Weights of a small CTC audio transcriber: 4.84M parameters.
Rows from block 12, named by matrix and row number. Each number is 128 + 24 x the weight over its row's rms, rounded and kept within 0 to 255. All counts start at 0. Numbers have three digits each. After the name is the row's rms in percent of the matrix's.
# convs0: expand pointwise conv (model.blocks.12.convs.0.weight, 576x144x1), inputs 0-143
convs0.461 090:123143140102106145121124137108136111156134162097124090155131142085116116115127135115128157130136103140119169136136136168095084187096099143146090134105113114110120126134134130078120134177132129155121127137158127137128109194113152123171154125139118110138095124142107097213144132133132101145127122143125140118138107178171157144150160123128083132126142146137174121120126134116092109117108134184131097160155127132144168170108120139160174
convs0.462 111:114118144091114160120153174122117097118120150111160106124135144097150110158132155136147094141095114123150141132110110150128151196154106112087134125140143119132113130101122134146146108124151137115129140073157163099079135096146155137147153120128132111171150122145109147165098140122160178135129131128118155179136136154098112088111184095106130143162104120155107171147155150137162102162073129134121087117150142132159148162125138099121095
convs0.463 112:156151123104134157090121133079146184121139172132098154127121161161155096122110153146104115092117119136168139094085121132130128125131116152123114097127127151094110078149129113098146127127107154136175114136087121134096173119123179075097155164153177117138150144121139154110163111133133151115087155159114151160174139162137131161137140150143097104108120149144092154124141134138100118119116152125148096129125144126109094149122134149164094
convs0.464 100:149137113105138119123134117162118121114118097140137117127105062166133158153084128158128141118133093153128153131140128186113084180092132107132146144128163113148133135116160143153128154137123163154129128163146120124115150138119161122161120157150136190120103096155105124161129161099097132138102100147115119109138168126105125130123088129085156060133165162143134094140113147094133143104121149140109113120155132131124064120112115139149184
convs0.465 096:122088117115112151127112147089139091138172133125147127131106089151131112130100148115145152146116121099140112130115141086124154152130129134135116132114170121204129117097118129142131141163134099107119122155134188132159099102149148151127099144113151140148069138094125122112160136115196164106161106139150094120143112148108133166141067101133148145186122169136101146137092161116135119125163108138137095174137148135144156119128116140106110
convs0.466 089:153147136110114118115171138129124120139079108098143089086139110099126129106140153109128105159106118123189113143176149108134141123120168096123094152124125120155140154116149129117128125125163071117108122151150118130137125100125164121158101146128126096142092111108105072082113126163111136115116104162149152133152148099143127097183103177122121156114126138133139172114126141153114166139167130128125130118136172090119112096117064107084120
convs0.467 102:154164145134129143133149142131138097166115116086111132133158066119133125100152102101113112127101113178100120103144137143159138088123094108191178129120091094132108127141110140134181101106117056149128130101169163135122129140111119129135118186141112171098115131128128145150174136132139151144145145145125148117154146137136160156143127134134116115137129132116136159129100117136098134089067156124115087152123102079124104131153115127116099
convs0.468 096:106153120136182065120139171142106096143156124085125173168113118174141131106101131149156114150111115108178140170119111123135096137076116163163138101103077137140109133137105146120118105108139141152136100141162100131118130134158135158173118130147120109137120086141132154101138140131108118137156155136142109099105166126119102098124084097113121105154157114128098103128136097097147129148093152098126102159147087109128142152090122151104153
convs0.469 086:126152123098142134119156147140139128144142113118128130104077155105126112126157116122157095118126085146137131147152150174113113135116141139125113116168094137086105169114090121141130120173130108116139196115153173141135141108135113173158165152147150135166152122138121148152109167140126108118137149134121114069115110127083160091125159154136179082139130120125145075090155108106108127155173115115152091117123159146151098108110132152160122
convs0.470 102:117120123184169136109111131084104132162120109152149121167143120162162110135170142115161134100100153147126122102203111144123101101098161134086083172136158093114122119123135106162130124131101136147103131135140121146133150113149086109105152146132128140130116128102101125137165111111150167135137129160169084099154104074111135130098126105130129121170175135153140092118126121126122130119146115165119107124115146155165119126142086109172162
convs0.471 095:128144110103118117128106126102130141174121110111136137101130113175126156113082148137121156110153112079139112157125105119151157157120158121113118107151106147108131120166111192181189134157151151153127104117076169096145153127120096115159130133115114127179101148158109095132100102156138121126083128088153136117121148145146123111129148151134158101126108151122080117108112154136131167126101110099160139151101179147131129157119155141164141
convs0.472 104:148175072134114054141160140154145150152160058166135113144124167127127101083124075128128153103148149110118142131142122130125146165141120118126124171149135105093161122169154141093150135150129134105121122125139111161119107168122138123140101131147171118135152088181158140146108124168118105089122144172158097129156134146149113154125104105110144099087106144142102140147119131136136129122115171121142116165143112159151117131117123147110132
convs0.473 106:117118163139118152112170093128157095115153086148183154183116105095132112143131152125134128185115157104128114101136116078124146138084124126153110157127174104130122109134134139132115113144131157094116109116127111143084136172142182140106099137152137112122117125119146154130142118118095142155081126142097137084123101116136149124145120145142123131119130126120158140106126106144193110094145122136086149154137156054161137103161144109137096
convs0.474 105:115144104105173117133195139154155135163140101137130121142071175116112167139133109108097139146128164146167108128101105095120118150139157147132125117142141123103146131156141092157121158157096124129134195111135165100145097131162143120118145097124096116153095121151105142081103114110181114135108129107165140118104159099161085121135144117125114123129135108151062099163135126126179144152113171126121143143110112144142099117136124127132113
convs0.475 111:116094119132127132126163125130108151119134120124100145135105084129103095169166123160174146104147101124129152124129139140107108139130108162127119140148108116106075145124118138138109089142089139123106133099178134104130148125106124108126084079121175117116081097165125109139083096144042113128136123139112131152142123118071119136126123137124080119127113146156110090152067115153110133098131174127109145078131138100149109120124119118144144
convs0.476 097:174122142109165160181162124114107122148109111143121144150135113148147127112115130126136156135106134100155123089127179087122103101155121140126159116124151183121147143123129151103139115121151102122108115069107116138064156107093154125144138161149134082091185142137101136084162160098145130144154192169113111131150138122158130104087142146106117130084107115133130159132152141121145165142134145122138118126116142122106143124089127106167140
convs0.477 097:156109165105123153104141125137135150125177155097114097104104120159109105122120097120134163091125087108127140113082134099146116169108124130088124128130086115117169136080133114137139120166108124102135120132109144143117101087108137100122158154137118155115137137127132148168169177150119133099107123113119142094168154162149161117149166169110134114103170136126130079086118109140164134113083096116102140134136095155115078136155084118120146
convs0.478 100:129172120122125141099207130123158152115114160097134144114104114121156111117140097097116126149115138122109147180090134125145141078155120143177165143065124148142109147135200136134116128157140129109116156136139129117131131118114162123105112135121053166141132139132139116113139124105135098128102098120115140137124126123137192094154094128141121127141123110113112099103138136152128143171134134104094143124072117084099137103160138104099112
convs0.479 097:084167102108120135128159130101118110110157114136121156177109167111109152140149154154101127126142117104146114133087139178130134136115121118152108105085070120155136157126116161121118093093148131119111130118125155152102091139151117113167116112159143092091146117133143152124125161131142125103131142145157142142100158055106143125161106162093174162101154138124139094129123135142104130095100142099129160066127150134168121138142119120087107
convs0.480 102:137100118122185123116152112100095103153146123139133111143113146114090118145167122109120141169132115134159164153148113118107163105128102136119113189122125150136150118160156129063106160147136136167115159135131123081152168146101168121076150119133128085105114156160145139119109142102152110110123116170143184164154119153116143136139149114153117139121155130120125101164145118126099076151134163126132130082100093123156117144109099100100139
convs0.481 106:117129122115107115180106123116133089120155131092089140168090102136142152130126125132148099129139153132152121167147140110137132146158125091142080102119127143102107163152116143136148136100132135127177147115149157115118158120152118105122108139105135102199103114141121190146148165162159122081124142157142153184113160132122113092104139141115139115108103102147101157133130134166157077133134092152109074135158124156108165127131105110115106
convs0.482 117:155134109124116094172097083120072146140156160144079105147128139118096139081111122136116113112114133090121108079074126147154105083070122133126140153165132136111105132134126125115152142122093150127127141129149153096144167147138105083107107184155133171143090127148137124164119138121117108107149142108097139189147102090145169142115140152127112108162100121143122105152095078148126115111111168125134127125114116153120127136123138143132129
convs0.483 116:154124123120144143133131149108102131146173117152143161106125135135118092157121162135096124114112090181164108125123069187140134108116170136120156145166116162109136188096145094116144148106142092131115104112171180109131146117140114094149156160146127139113138157131131145092098152152089122141155124125102135119130145131128130079163127104125146154135138131099155074129106096127119143099134134126168094144113138083116099107132147140167159
convs0.484 103:109125155170125138143175090139122141149169137121118126172109142182152134115173142157111102125130133142144138124139164137109107170102100142127175156098101157146131172096071149116125139097078154104104175146131112125124135093135146162142112159137113134179120151137142136124144141143104115115115169137109169133139155135136132156094107106163145061145136152133121115068132118127112138121101150153123149133109132132140136127141185108139112
convs0.485 089:128104139135157122130134132094105173171121126139145141146138140128169151120105150134143147140153143091107142166124149135143119116088109139148168078149137083113138108103158131108122100128106145114122148137127168160134115086088157123099092135129132115148161105139138139108124160168142087136108112119114118137130093075103086140181138142116154160096073123126109111099139107100161108128129152151127075106138115134172133128090136167186106
convs0.486 085:160119121145089100137135107086122137114147124122121126100102121078062142102153146117122114110136102092083141134097133151122137117151104069117139138148147135146108137150143114097147153103106135092133089178132113178112116121109114125103089126139117140171085161151105127120112132125156171172095102181121112118139195127101127127074133116144130135152137142154142181112129147156103106143137124152131151141151133132136119131112098112172138
convs0.487 114:135113133137116137100112108140119154174087110144158130140087182108127131115153150111132133087108168103129138129091128162150172119148129158099136123135146137103128138139179118125145157114164167130159136132130111066112142092122115108168135147134173110151160113167156128139118117122111117142108112148093134141167141088111163102099157154122155144148137109113158113109121169148121094123140145072127139141113089167121153070077122141120129
convs0.488 109:112136115123162122155177123147109158135125127111188105122163142118124099143144130115128154134111122104127127121133108100110197126113133147130117119144093111073123065128153142137137101162126114152108116126122136099166100124098119071086111090151123107117131137113136080141140137196105147102098124150139162147087110126106115171129162113138116101114118107157145126160112145125158111118127136135139133125115185140116120147113153193156156
convs0.489 099:148148126134110132101101174157164157136131144119117124144125072090132079141101150114116108130125134115123137068147118115114087138107095082122139128098134144153128119090111089140151119130123124135162101121114139133154121109119128162110111140164077134151116123121143127146114118150070121153117084069089105123160138107151095120155168101134180129134120142125152149124102092184095125163124151124142128082176136129121116170127134121141104
convs0.490 084:100095092158119150162141132108142100148124147103127147139120102139113083141107158144086134072098107150118127151127097094191153154167148125152101137080137151121113181139159171093103119110172082108125127127145092125119127099123123137141128138145104127140147117107115106130156113120123118136126153127104130130104134155117149155105120143137116066153120095111117113114121133162143171153104087162137088085083119116149123150130128078149130
convs0.491 102:122051156156137102187125135075144133132121135157129122124133136126139140119133123092143165086142141089128142143157091098135160151116108143126140104175101110117104140131125132150119113146134113150150105132149119139128170142160157142115091109118117147107145113105173128144171107094086137138139152166156127132160110097151124135114095130142165111182108122089140094123192134131104141171116146123157118146167167111144160108100113139138138
convs0.492 106:126148145129135160136119104124063097142090098113152125139166121158079110160130149118143140120105119108117100151139166131084105102100149138128105138106124152123092144063126147143144111105137168129143117100205131141135168116163124107118198144148142144131132119135095084121120092103194101107122123107147111129129108117148137162105105149138141151119162104109122147128147088108105127111109137125150108153120139124131134091125123159111167
convs0.493 098:141151120153108118132098128114128146149084102137096124110159112117115144090144146198104132114072115122130144172171138097162112098098110084153138123090119146145138134106138155139106139089152165153157108116191119111091155162113096149124149106165122123143111081127094108124160147108125133144130145128119094157141111117112156157118111091123133086121116113082123132124136109097152092151128118137128138105118155137116094130173096140103164
convs0.494 092:123151149114114137131116122137118132100107124141150126177169190126156155117173116140116118104111115097165117080142150119083147111119103129110140136094120118109094097077121096073137108107149100126094126100100139104106129120135149162104124144100097095176147119136119067131145099146150131095131115099132109155134130128175118158166091107087089148099128160109122157121154163111115130134100145156135093128103125163135101115127127100132108
convs0.495 113:143142100120111139110127140156124134109111088085124132143126091123159188117131136137106198113120118112116120084105119111167095177110093082136110117143152172144144120150135158120156145128157133134118165127139139102161110154065149073127169137160101113147159110095148120152130121132125104125117132132176137137163122134120123113087116156137169125187140141171138099106144122146152124145091152146146117151120148165141123127144164138129140
convs0.496 096:162150135098138110095106146116140128109120159140119101089142126097111082110142095120131143141157150144095106162148111131125108147144145122137108108102105082110127175125135183120119174149175115200130148098151140148133162148153126131128121158153105129161112177105142088145113093155147100112103117115169133129162137107121131119134131125121130102133167154064145161130147113104153105144124127172133098120150124159104094098175126125138110
convs0.497 091:132150095126175131145120120165119139103118159156100106096117099123111106116082139115126134131117088119175106138118160097163119164133126157160103160168134163081114147111153145128102135149117162114144120145132157136124140119099134131096138132082108147090131118156139120128129166140163133124139127112153159144140140124095134081117118085118150115095095140147074148068155142138128088115134163108166092131139136110182134171109102149161122
convs0.498 100:154125126138144129192128098139130167133137119136136109078135141109089127138140117099113098134099132159142115094116092131134125140140136167178164160171113138151164127094111145120086147171171112161156111107144125131124148104123108130172154094126130147115109090090145125091116138131105088123131069168108130112125153142130150124135100125115080148099137147089129121134135119131174124178116175119116129146158141093133123161138091142169109
convs0.499 096:095124122143121180103103125156099110134094118132116113109116141150137168125140100158154114095077150122181102139149100146162108122142104095097134126129165087133136110123144134115087126118145116099100100139194137105100110125086121125097126144126102091143122139148156069088137159153104148151140127108128137123184092146145132114078116152134104121163115151116107116139151148127132089130136126134098109127116187108155119121079123153112149
convs0.500 100:146140124133120110166118120088132116118129100172115138110098118130123095143117137169143135103123120129125126095171083190119183125165084141101134128133138087113138130142107100178148103136110115156097134139141079126100136129156162081098129115126116125099143104104163115160121113154138178151157094150095085152133116129133175105130108172137143131103147096143148141172131158135105130141158146115097100158162147136128128129164119101133161
convs0.501 096:155104090118137146178160104164148124107121102149124174155134080121125152095166124131146124132157181097154122140139112144113148101107132092128099130108109139123157167122112090117113124131129137105125169128135115119138162156079140113128086132149109157101116102132128134118103105155150145110141116092156128126089182124119121119133170121144094112120139104146137168156164078151115143121142161101139075106151158133115092109125116065154147
convs0.502 110:100136155165130159106121107117104105148120082101136136100136145138166109115096177134124129121120103128096112116139123103104140137150124151118099164131133145084088135137131136153107097106082144162185155138124124141149098142151159188131098120146177106148113100145160142117128150143105143081133116148139117109143113158163114118146131123110111130119094155120106082135084123135104081143135127104149114179154090090187125156122135130166127
convs0.503 095:137149138144088116116122173132172145114082140132132115131127143120140134107162126160110160100097088118142157157105106109111119112156128173141114124169152151112131127121107115095118144142075159136181141116130170106108130121125155114102118152136145157118145121122141130184153116120116140104094118131097113093139110092119148173090126083152141114169125111089151108161140165140097175166149129111133142136148132111083135097093127109167173
convs0.504 110:118133108143129153061152151150110131120149133102126122149125092106105161111102137150119146126113144170149145155091140129153154116083120133171137092176172132140103116098126117128113131143150130105091114102133107138109113142117165150119181150101111137116127103125114091103097117120118131095137106145091149151158128146096096103086132131122153117145091131146106102127126102134092070131081135085098101155123112178155188115145127150115112
convs0.505 099:141086145142131165152088160117124124124089096139121140109151163121140138136138115120138093106143139137167131119139143104136111159111121138109145125147149127119098162156144093125162081124129121146112132144086137159104084093080146135144110128151160164148163131156140132152128148144170114177117127125122142095140098103097175157143131132077135101140095153044154112134141129141112146088092154155136110161159108111120131129127148107077139
convs0.506 106:147093132095170124123148138130147141089128118122135120132126159097156094074124081149094114101141117119139114155116115154148108134122116110119116132137148109162135146130134140149124106142124099097140155117129096161137118116128094124142180178106182090058120178161137104136087157141119143150120168114165182144172138202096119142128116104160108101146127126105117117140115129091140090141154120166130138148128133152128132139135140150112127
convs0.507 109:128130090084131092089133118069126143113141141135177146127152131141111115135154110142106140108133117129104107105125092122123111107112139147142148163085154088100110105135165134160185166124103121136112134095120139167150111124138164145143114172151141108119116110123130112147091121140075081167093128138136124151128126129166102121114139153146174120123153124134177135106137156140149128128167117201171133135124123149124119129067161132131154
convs0.508 096:095171142128144106105149107111108130123151107115107108191100155150100147125063109128093104142154158142115131136123157111172106129154094137141088135134128122120135122156126106117093121127094136121129124084150104142123111148100169108149157128135134146127127167149099128162125126118114123173121107169131121130136134116118080096137137178141107070135106146142116079062097101092125140114125090107149177134124139155112110113099142099121105
convs0.509 107:106148151106134140144120150130133119087088146120158125105084127157126131113151145135124146103134129122136155114124140089120158117127150123154096117128104128116136150130132126142153114108129120096123187127110090077143126120163105137082135123172137085143112172110117109113176110134161106116189099176092151132138113155110162152099112105151089153138116133127138112136093138149153121132115162147118153109139131123130162129101224137170163
convs0.510 085:088109120127135083137152154161099100094154124132095148177078135154133133113109154119148147147150122133132109132110117121112124146103141118166137068177132124118125123146119119169175113141124094136121135116162113097140121124117143147128130087139134132091108160177119092143102138157080159142124133127166154100144070133132125151106147163178140071125123129088129087113142124148093145131138106120130131100190111142100136146115144148129100
convs0.511 111:137116142119136151081104122160124130151151093100104102095125146137133149160100163095121121122111100164174117107129118132094131154119095115147100133139107112123130118126170111064065131142100115129132126133090087126116134148125187124154128140153083136151099115100135107158140156138150107150200142147159118109134097164125082115095130126129126127178163127121091087106134120096135154110144151143154125129138129138131123155147086100114152
convs0.512 099:141164135140100112127137129104144163140138127152133185128139127144081131092119129131155124150131135115100132105144129187150119128128137125119148175150151187158124114149164147148097107116129134167184133117143178151151113158133126125114122121118141145097125120110080146141119135169146119094117077106154120101141081105129099114116150115123147103113164138138129125075116141109103208135135116121111136108184139100152159156132155151095118
convs0.513 099:110108128157110107114137128136141131129148155114072146147107159128124105128118123159124088094172124151155123096085124087140144111089167096130139102126160123107160130139103123144126112141119149136126176093134137093138151144139122104057157140142136084171127083118088104115117152142128128156157137128159101083151126118109147123097108160108075135113105103173102149154085138132146141113148079118092128157133139130120126097092161123112135
convs0.514 106:134134160105134128048094135128116110144118161120162098123073140124143123126143121129159136155129110103116134123116138127148182119138109127124131102145175124085119138148137147131189136152144118172171161142119166150136145133145119139114094119134101138125105131121158161153107136119137169143153151127140101158130118141104092136099146156119162110146088103083104124116123074098143100102179154145090101093130155154086096117116116120116156
convs0.515 100:164167147145159129125162157135107131117133114079133140156141131143176115126119121075170121171120147126107106145145123142153122139099125146112147106113117096097119100115146157138154060130147147145124112135126103165125116097122139157121099096099136095176100088138113123141136113108167177114104096092078121178100118086147151150127092106140120126116147092138127066090111148118123123123111094099141118121118150139132137089113105127103132
convs0.516 113:097130122106075150107157123092077151137138118135133082126167107151139112092111095118122171103103114111153106106147162179119137094115141133129116158121105156120140145131091118127159133181123131103106152116159120080106140148090078151150171153103160168136143116114132129137149156126094121137117170151157138117118146122154086138120132138150088133127103111138113150190139135102174095131107131136126116127142162114091135118095150155101132
convs0.517 083:082129159091117117133113141191146091101140079160145116096144147093123122133098114110127149148152103112151115106142139098138115119105095124111125125128102122134134107124146140123151121142148090065120137114160149162148131091119132093053091129132172118109121093176151146129141120119097143136114128097117142108174103138157129131136079104146160120129138148161083130140130140141132141132139164129116140096073084134091137169138109105136135
convs0.518 107:099135122117150142160142143100116147119145144080081122110125106156131141166122113107117135148188134165149123108136146177124134124100115112101102170162118146144109107145123155097148078121127132177120113135115123120104129127128142131115149119102174117131069104098091119109104131115119115134126103071120148163151155150127137134140133090058146111101151098107141128138172147151116127137142134115078152114146168178152097118076119122135124
convs0.519 106:094131183086140088101124089121133138096167149108161115091127145093136150124155117092165129129111105114121117127090088115088122132149128118136161138125092152099140123136079118134107115132127140134121116131117127165176169106119125129106117176131115132108159131143150134150087121161101103122104089115138100130103181118145149159115162136067140142088142136136132113125142121179100118102087142143151126111152119104131157125145104162071134
convs0.520 095:102104128123165110187086100157125137134104154117110133158118117111162105077175118131131137135122150105098129100131102128111135118119115134117157149156132171125112176116156138144107136145148132173152142136165115123146121145129130103114110152126128110095134183140141087176138116127119151129150063145119065147087124122118102138073126124123136143147127103130142126110147135116100132121134147132108168140102125115150080119129208133125173
convs0.521 119:142154071154123154083123123127170134148148152182154164160145166161156137135103119137101129142119139119132116083113090130118119148115163129126119148137102100121101184105145116128137106140161129132124148147118125126147124121136132147125132081113180147143145106121096150155089136125143100129132123121131130158134153116132137158131144198113125111132131134145118138076137077190114100085115213100137144118110120107107131130125121157112106
convs0.522 120:073139119152094105124135120117102133063158121096160148123106158134149169129084127135151106113104132118128135098122148081099153109109149117111171090111177128153124127109172109152096126077118118134155104144142145148126133155112174106127127153107130141159144111117132132136119115150093148154096177137078103126172145147131105109137146119155116118105097106176155105135131120155151150133104133133108144116113128129145120134063167112095099
convs0.523 092:115136110168109135149134154101137129139118112128136169143154127088117102118092150164162075174165147153115170165144133100129154101143118157127130152043155121122089137128115130089124137133167101122149167101111168118116126165139124119117131110106137113132117090102098141159123104115126164137131168109171139128157087136131123117134139132105106128130094127150169163125102138157137167119126122084111127101160140086124128085125130139171106
convs0.524 098:168147144135163091156144140135129135141120112112132158109134153113148137115102122123122127125061189129131151153121172133137150139105103173145133085112099170087111144146147150104086109168144104104122144127095127091117156178129144162141098136145129156116101124110100101149126122097187086121085155116127130101165114123165088139122114094119139135103155091141116166139104128105100110100130116155147119143124140151131096123147155158110157
convs0.525 106:117147124124099161146156105157131068104126156171155122164113117107104108105170116113133146141135134125171138112122128165131147138118145142138142129099126164133145157113101070082077140087147128101091116134148082119115109117078151133089086102086133148153122157134127096095132132112060131130129135136143107168117170123111123129170124086140126150082140106125139134154139145143131134120120131163107131098112142109154106100109105090132107
convs0.526 098:098135112137138125118151092118109110105120093159109132125108138099077127139164130126128118103107130126091129137126131124107169108094111135119150132138166089141114159133131155157092090111121062093080123156155150074137123132151106140161132134138112113173127100110128096125126137146172144139132179126179107181109119116122138126142084115144139133163136118101131095147134092134076120118136139107102119093172112100120180114107110107162102
convs0.527 104:118107114089157126114142121173129103101134125132115134144115136143112090096146155101141157118125117102107110130164111138149133168161159159138130171209107123131094152105155129070094145123111105165143084113152131147123124114160133127064122130123125118106125118119093109165137087109112161128155126101116098147144136067115162139090097113160127119155159169090130124158127116123122114128145101103110086134113113142127140117129112147118077
convs0.528 095:120140122117152139122126135123201097135120113089117105153102108122144106153125095137145147097122073134121138140125108078113081123143134155134081120115102137110148166108103118143159092085119131110158158134121112137119112131109104127112103130156129112142113146175116133104160143140122133110086158093088152100154181152136120164110130125132131125107151198113166117116143132110150093165173100137107139101111137159158138107147148087134091
convs0.529 104:129122103129133105116111122096145097117146140146115146153134114127145130157135113136110104141159143152163135133152135143169130151099170154122127129134128162139093144106101181144118118120149101166075107133144102158128124168161123137120112096111123132117077131097131096127104149178135161099113146103179150122175155117127100154141141117150143143148146105129148113132146212108135172121119138101150111090094147134113113149152169168167082
convs0.530 096:122110102133120147113127131122133100148117134123139140160117058123139128096154146137154126116114171123141109142154095126113087094103121148113157154127139136112128069097122119118086130155138102137134134117147122124133110164152125137165112109111126111143109121114133174175146135150129190152135083142139116129088173134191132131097096165151147122163187096129110134125150108108115160134145134115167156177155081114117134132108141070134120
convs0.531 105:141095076137155159133102142113105117181146143076175150086130074114140125112142143108125129070118146146137114110105103136162114150139115113100139141135115144103131147085099138127101149133148092105110119108095118157161183101143168115138131120114154122134141126115117139117146136151143203112112100150137153117143117139126152123155106118103119163142114106140155169155144112183125175146126148163115099117118153117123123144092127092098095
convs0.532 111:144122147147141118132137120125141133108117116127126122142123154141117096154154097110123126099127119148129150136120152094130088156172091110152093122124157157080122126130101146116158155159117064118109098104090135121145108119107136120118144167123192146145110122153142122162090126195119113135116116114131111132157152123133113124098142128137079163154223095096129122143105114155138126126123142147138097189144126116134168141077142130144109
convs0.533 108:168141118117119111114125149123170140159128131127119122171197070145124085123137148123111144122130114143120087095133108180106165153119095170130154136123103144159148093114133124123133137133172123128107125157158107126121116130142158149145134118191125127135128097107116128095143079109114122095102109157100144119125112148110103099167128091145089120147115160111076107116114122160119132118137072128106098158145104168149146129182160121138135
convs0.534 090:097093146109124122118100152129129112086089116144089127107167080092148125114133175137151115112083153133131115115146117127123126109134132132192104108120123135134161108130079107089127141109128094169178149106115125127138129135119106155124155146117126121152137148190112140127095105122101151145156138135078146125163110136143112158131087116129118133140146119100147100122127171129100138136175132154118189112137119151134203150111121091104110
convs0.535 109:158170104104119112116147107131147162109125105131165138156129121144140114139091130119087106147110086109112136099109107107089127104189120121148104155134183130127106154134070119123176140101141127102123131133149114147133132135147139142073117113124140135166104116104132138168126088117104143088131127107144137163098145108123085123132125082122119124121128156159115095154127133128096158114126180086100117098100155183142121146141079093113162
convs0.536 103:105119086141140156123122116120135144138132081130117122128082152159171144151099107087145117113139122112130142097117120141105112112130159113140146099159127122135110162085174156084119132117150128113137133141136134119155109103064081093117161090091143108097124173127114102106107084126112120136127098106176122126102111122096165139123108094149165128162097128169112136146161145131156106118135124109177125191134088087109142146133114132123108
convs0.537 080:147104173162088099112118115149146102126149094115109118096164130125113106104114082122159115136098143114116139136141147151137128142174120129112119109140112090126106159122128169143098109100114123097110138133147116120112085129113129131153147100146112128141123080156127146147093119139110148125099111139120115107160173125170107192103120106112115175096154089116158117184123124169102113181145161078122165116123134142130121168125138180134145
convs0.538 091:142117114049148099096119114154162148138160117128168117127114120147129136151132119116105145093118085123129142108084169121136145153134132171140133144140124128123086094151122122179117142176153145114152112092154098137107129114134136142115164128075109091149107093181138149126114103104149093166156145113148167196143096151144101149084092132095125124115137122133090135117126138139114145114160142125127109109128178120153135122138142144107111
convs0.539 092:144166090136122126131167110127094136142157146131098122130114112114154088145108153130136111122108146106114126098142117138107115160113132143128118097098110157104188122124128145146149096128164123107124107148137155121124178155117112139121098158105114121113097149136137150108100131150172158157156125089140136152176088143076118096145134181090123097112112101116108166114122134111077075132161082128100161135139115140114120084125115175163154
convs0.540 085:148123135149130115136109171120136139145169118077140067120092103142139074127112158141126173117135113109127142108089146077107140120140135085146091111128129174108122107147098107112135090142108102115127115147140183147094166131084087125123117131125121100115157107122129135090142180126112150148147168087117133099126122126139145137146099146145135179138140146143144108191155097130098108109130073161099139141114112123114143121136147114146117
convs0.541 097:150155142137117140127125138125151058121112118119097165126068128147131136144182124139142149103134138108125140130070168143155096130071080116094126110156111112092205110143151135119139136143171102116134130138150121174118123131136134125175161081110095135125153155140140128138135105093102137155129109117148143127144147101093102131138158164105110143104116133123165096156136107147141140125135147101159132174139147113136147143159099160139120
convs0.542 103:125130128116127129142149146142100180086148132151102145177148096169133127145138132116111141155102093108143091150106099109150124142100110122125141137137120160095131100108146142122141133203129152098114131131150095096088142087135138115108141106176101135144119119062128125125079151114136114084134110130158153129178127113102109128168094143133104159089113131152161082134144148123113156152105095165138164167114089111126116148124126129126116
convs0.543 096:127098166125119111117120128060098107146191130109117176131104146119129105153137151150143093121152133145080121149164145106133168157153128150186130124125138128164132156196103169099137095148124064120174100127181146109137151119126148138092124113124101149107111118128083119146125124113126119136067142115115136131095120098096131118122155137132142146150128122126140153116107088116112110173123161135125150101157114149127099135125121126132130
convs0.544 106:132123127152168122101153135125142151122106139174116096129148077153142130150099127152143098105061119112117131136134140138123121129138130138118099186114115134079172138161155137146099088128159125133112131132172146195107139146141096083135152089143109154117135132104116091129089106147169117140150101166119106133135144155173137154133139111112090103136162155089129140152119190114160108098124146126126145115150133087125091131145131134115143
convs0.545 106:080111142114150113121138122151116134116151113139134136131163101094128121137124110144141157163137162131078139125145173149160126165156133143129087100131127140129151117136136150140117149084157085148121144145128099109122110121144089096140136089136122097113132127148121111137121147121095130164110131159139116136121096101092138111157198136161089085125107126127133164120157131149138150091147163112133129135174059094065096111103143075104123
convs0.546 112:152113108151144155137139127117151127171091137159115123128098130132169143169138149148106136130146155200115124161106110147138122143112114142096159143147138131132138166131108079145117134118135172100108093187134165138139130135094134158124159150115066126159130169087127111114126146096127093085105101140133131121121114105111109132132116159125178120136145141097102164164119108165154165135100142169121088113162171116128110164107136115136138
convs0.547 085:122122175115116146128132113144116088146193110143131145118083110092124138149165169120134152084125107172147119148119094150145161103151141189133134156146137065145162147125136168110111100143113113108117152121156147104117085114159128116161098129152136164137119087121133127150148137180126136133116119110112124182134110176141141117151184158112137141114139122091144121118097142119116153124127118130097121116145092166132127095168161132108128
convs0.548 104:117103122116094112108110138148086109122149128147117103142167115139120150139119158135170169133111181079142112102095158144161169124107117116128152144136141137152096121124124148098116160100133126093141116127160137155104127142124119149121120168143097154141188175141126137125115109100148124121116081074180131151180090097096108139147124130072107123086111143134146125122133130099079115112117114115116134120125184135112102150115168150106143
convs0.549 091:135184107139121155109124125085115092129144085104141130117114128160155146114169142147138081144141114104106146138132139134068085148119091113110109107148088134146136106113123147145136101180144146120123158114140107161094093176131106143139178122109124110137155105177126173117125087136136147095109094094137132137086188110144125113124138141109112120141136182098100072143109121128143144137119142128125126120134107130151135133117178131154160
convs0.550 103:112134126100120125109133148120068092119144092073145082121150142108097148076162145132106146112120154174135075095132110111132117103122118077118157115095113137137143121116103109098083116129130112101136105121131066059109122142112105111159110126107135119100125130137124121146111123092134135119122130177114115130175079130133129094105160142115151093095082154129143162146122128119080108163114103117111131116114111134105140105103138108136147
convs0.551 090:121128139111116084132154131116129153138102170116139135119175126173157134108107116163156106141083131110184135148101144157138156125148121088093106075100138147099133120136130126094145171115126124119107112131125148149130099095150144181163118120148097074101123121138102093120101078126129127143135148118149130157144149109087129157102082167150167143148121129129135146108124146131083145108086092118110136148156127111137112084115114161084127
convs0.552 098:104133140156154152119127127146109083176140162110126127119164177128080110182121114137154116154125135124138169125094113114101119125144097146128152125146149130117136115106098065129125139177114139118128131118128147131137152136095128086162199145125116176126117158148124095107121120130143114150132116119095135146121140071135185153160128134121094116096130094106122125096111103141108150112135095142092099174134076161121163136138120152152132
convs0.553 092:130160147122142142097108130126103089172173106137109169109128170153137139128101134120153149094145082129102080145170125102097111127135110123099174126121097117093111114113135122140126132137151103123149132131082131101116114150109103129133137120119136103056168124118109109166090105108117105093190153051161178158146113116165114133133120124149126136097091120160167105144128131116140114126145122135166124126125130133120134121120117167103128
convs0.554 096:150132110124105133132161094123151141122144135154109110086132124134111091137114120163123173117109151116130168137116072068106097100168168123132104123109171163104121158122096125133106179117125121135141102177086104094155106125111168175122130139115122153109135121123146137088128139119135103123090162140136074125156111170172128156137132122134124123177122123154123082177163130148164110154157166135132131110133135155128132141128133152135102
convs0.555 115:138114102150127126147143148085162137120125115093114133129108108132127180152161129094131135156134098113140121118108149074112101087161136180151128109137118160151104173135136160169141102134167097078154146151081110148109136119134154126103080113136137083115122118115152101094131154134070080144146143155162090113133158096147143112123161102101139154130143143149093164136138129124151150115097112120085141093138121115125150125111143094106111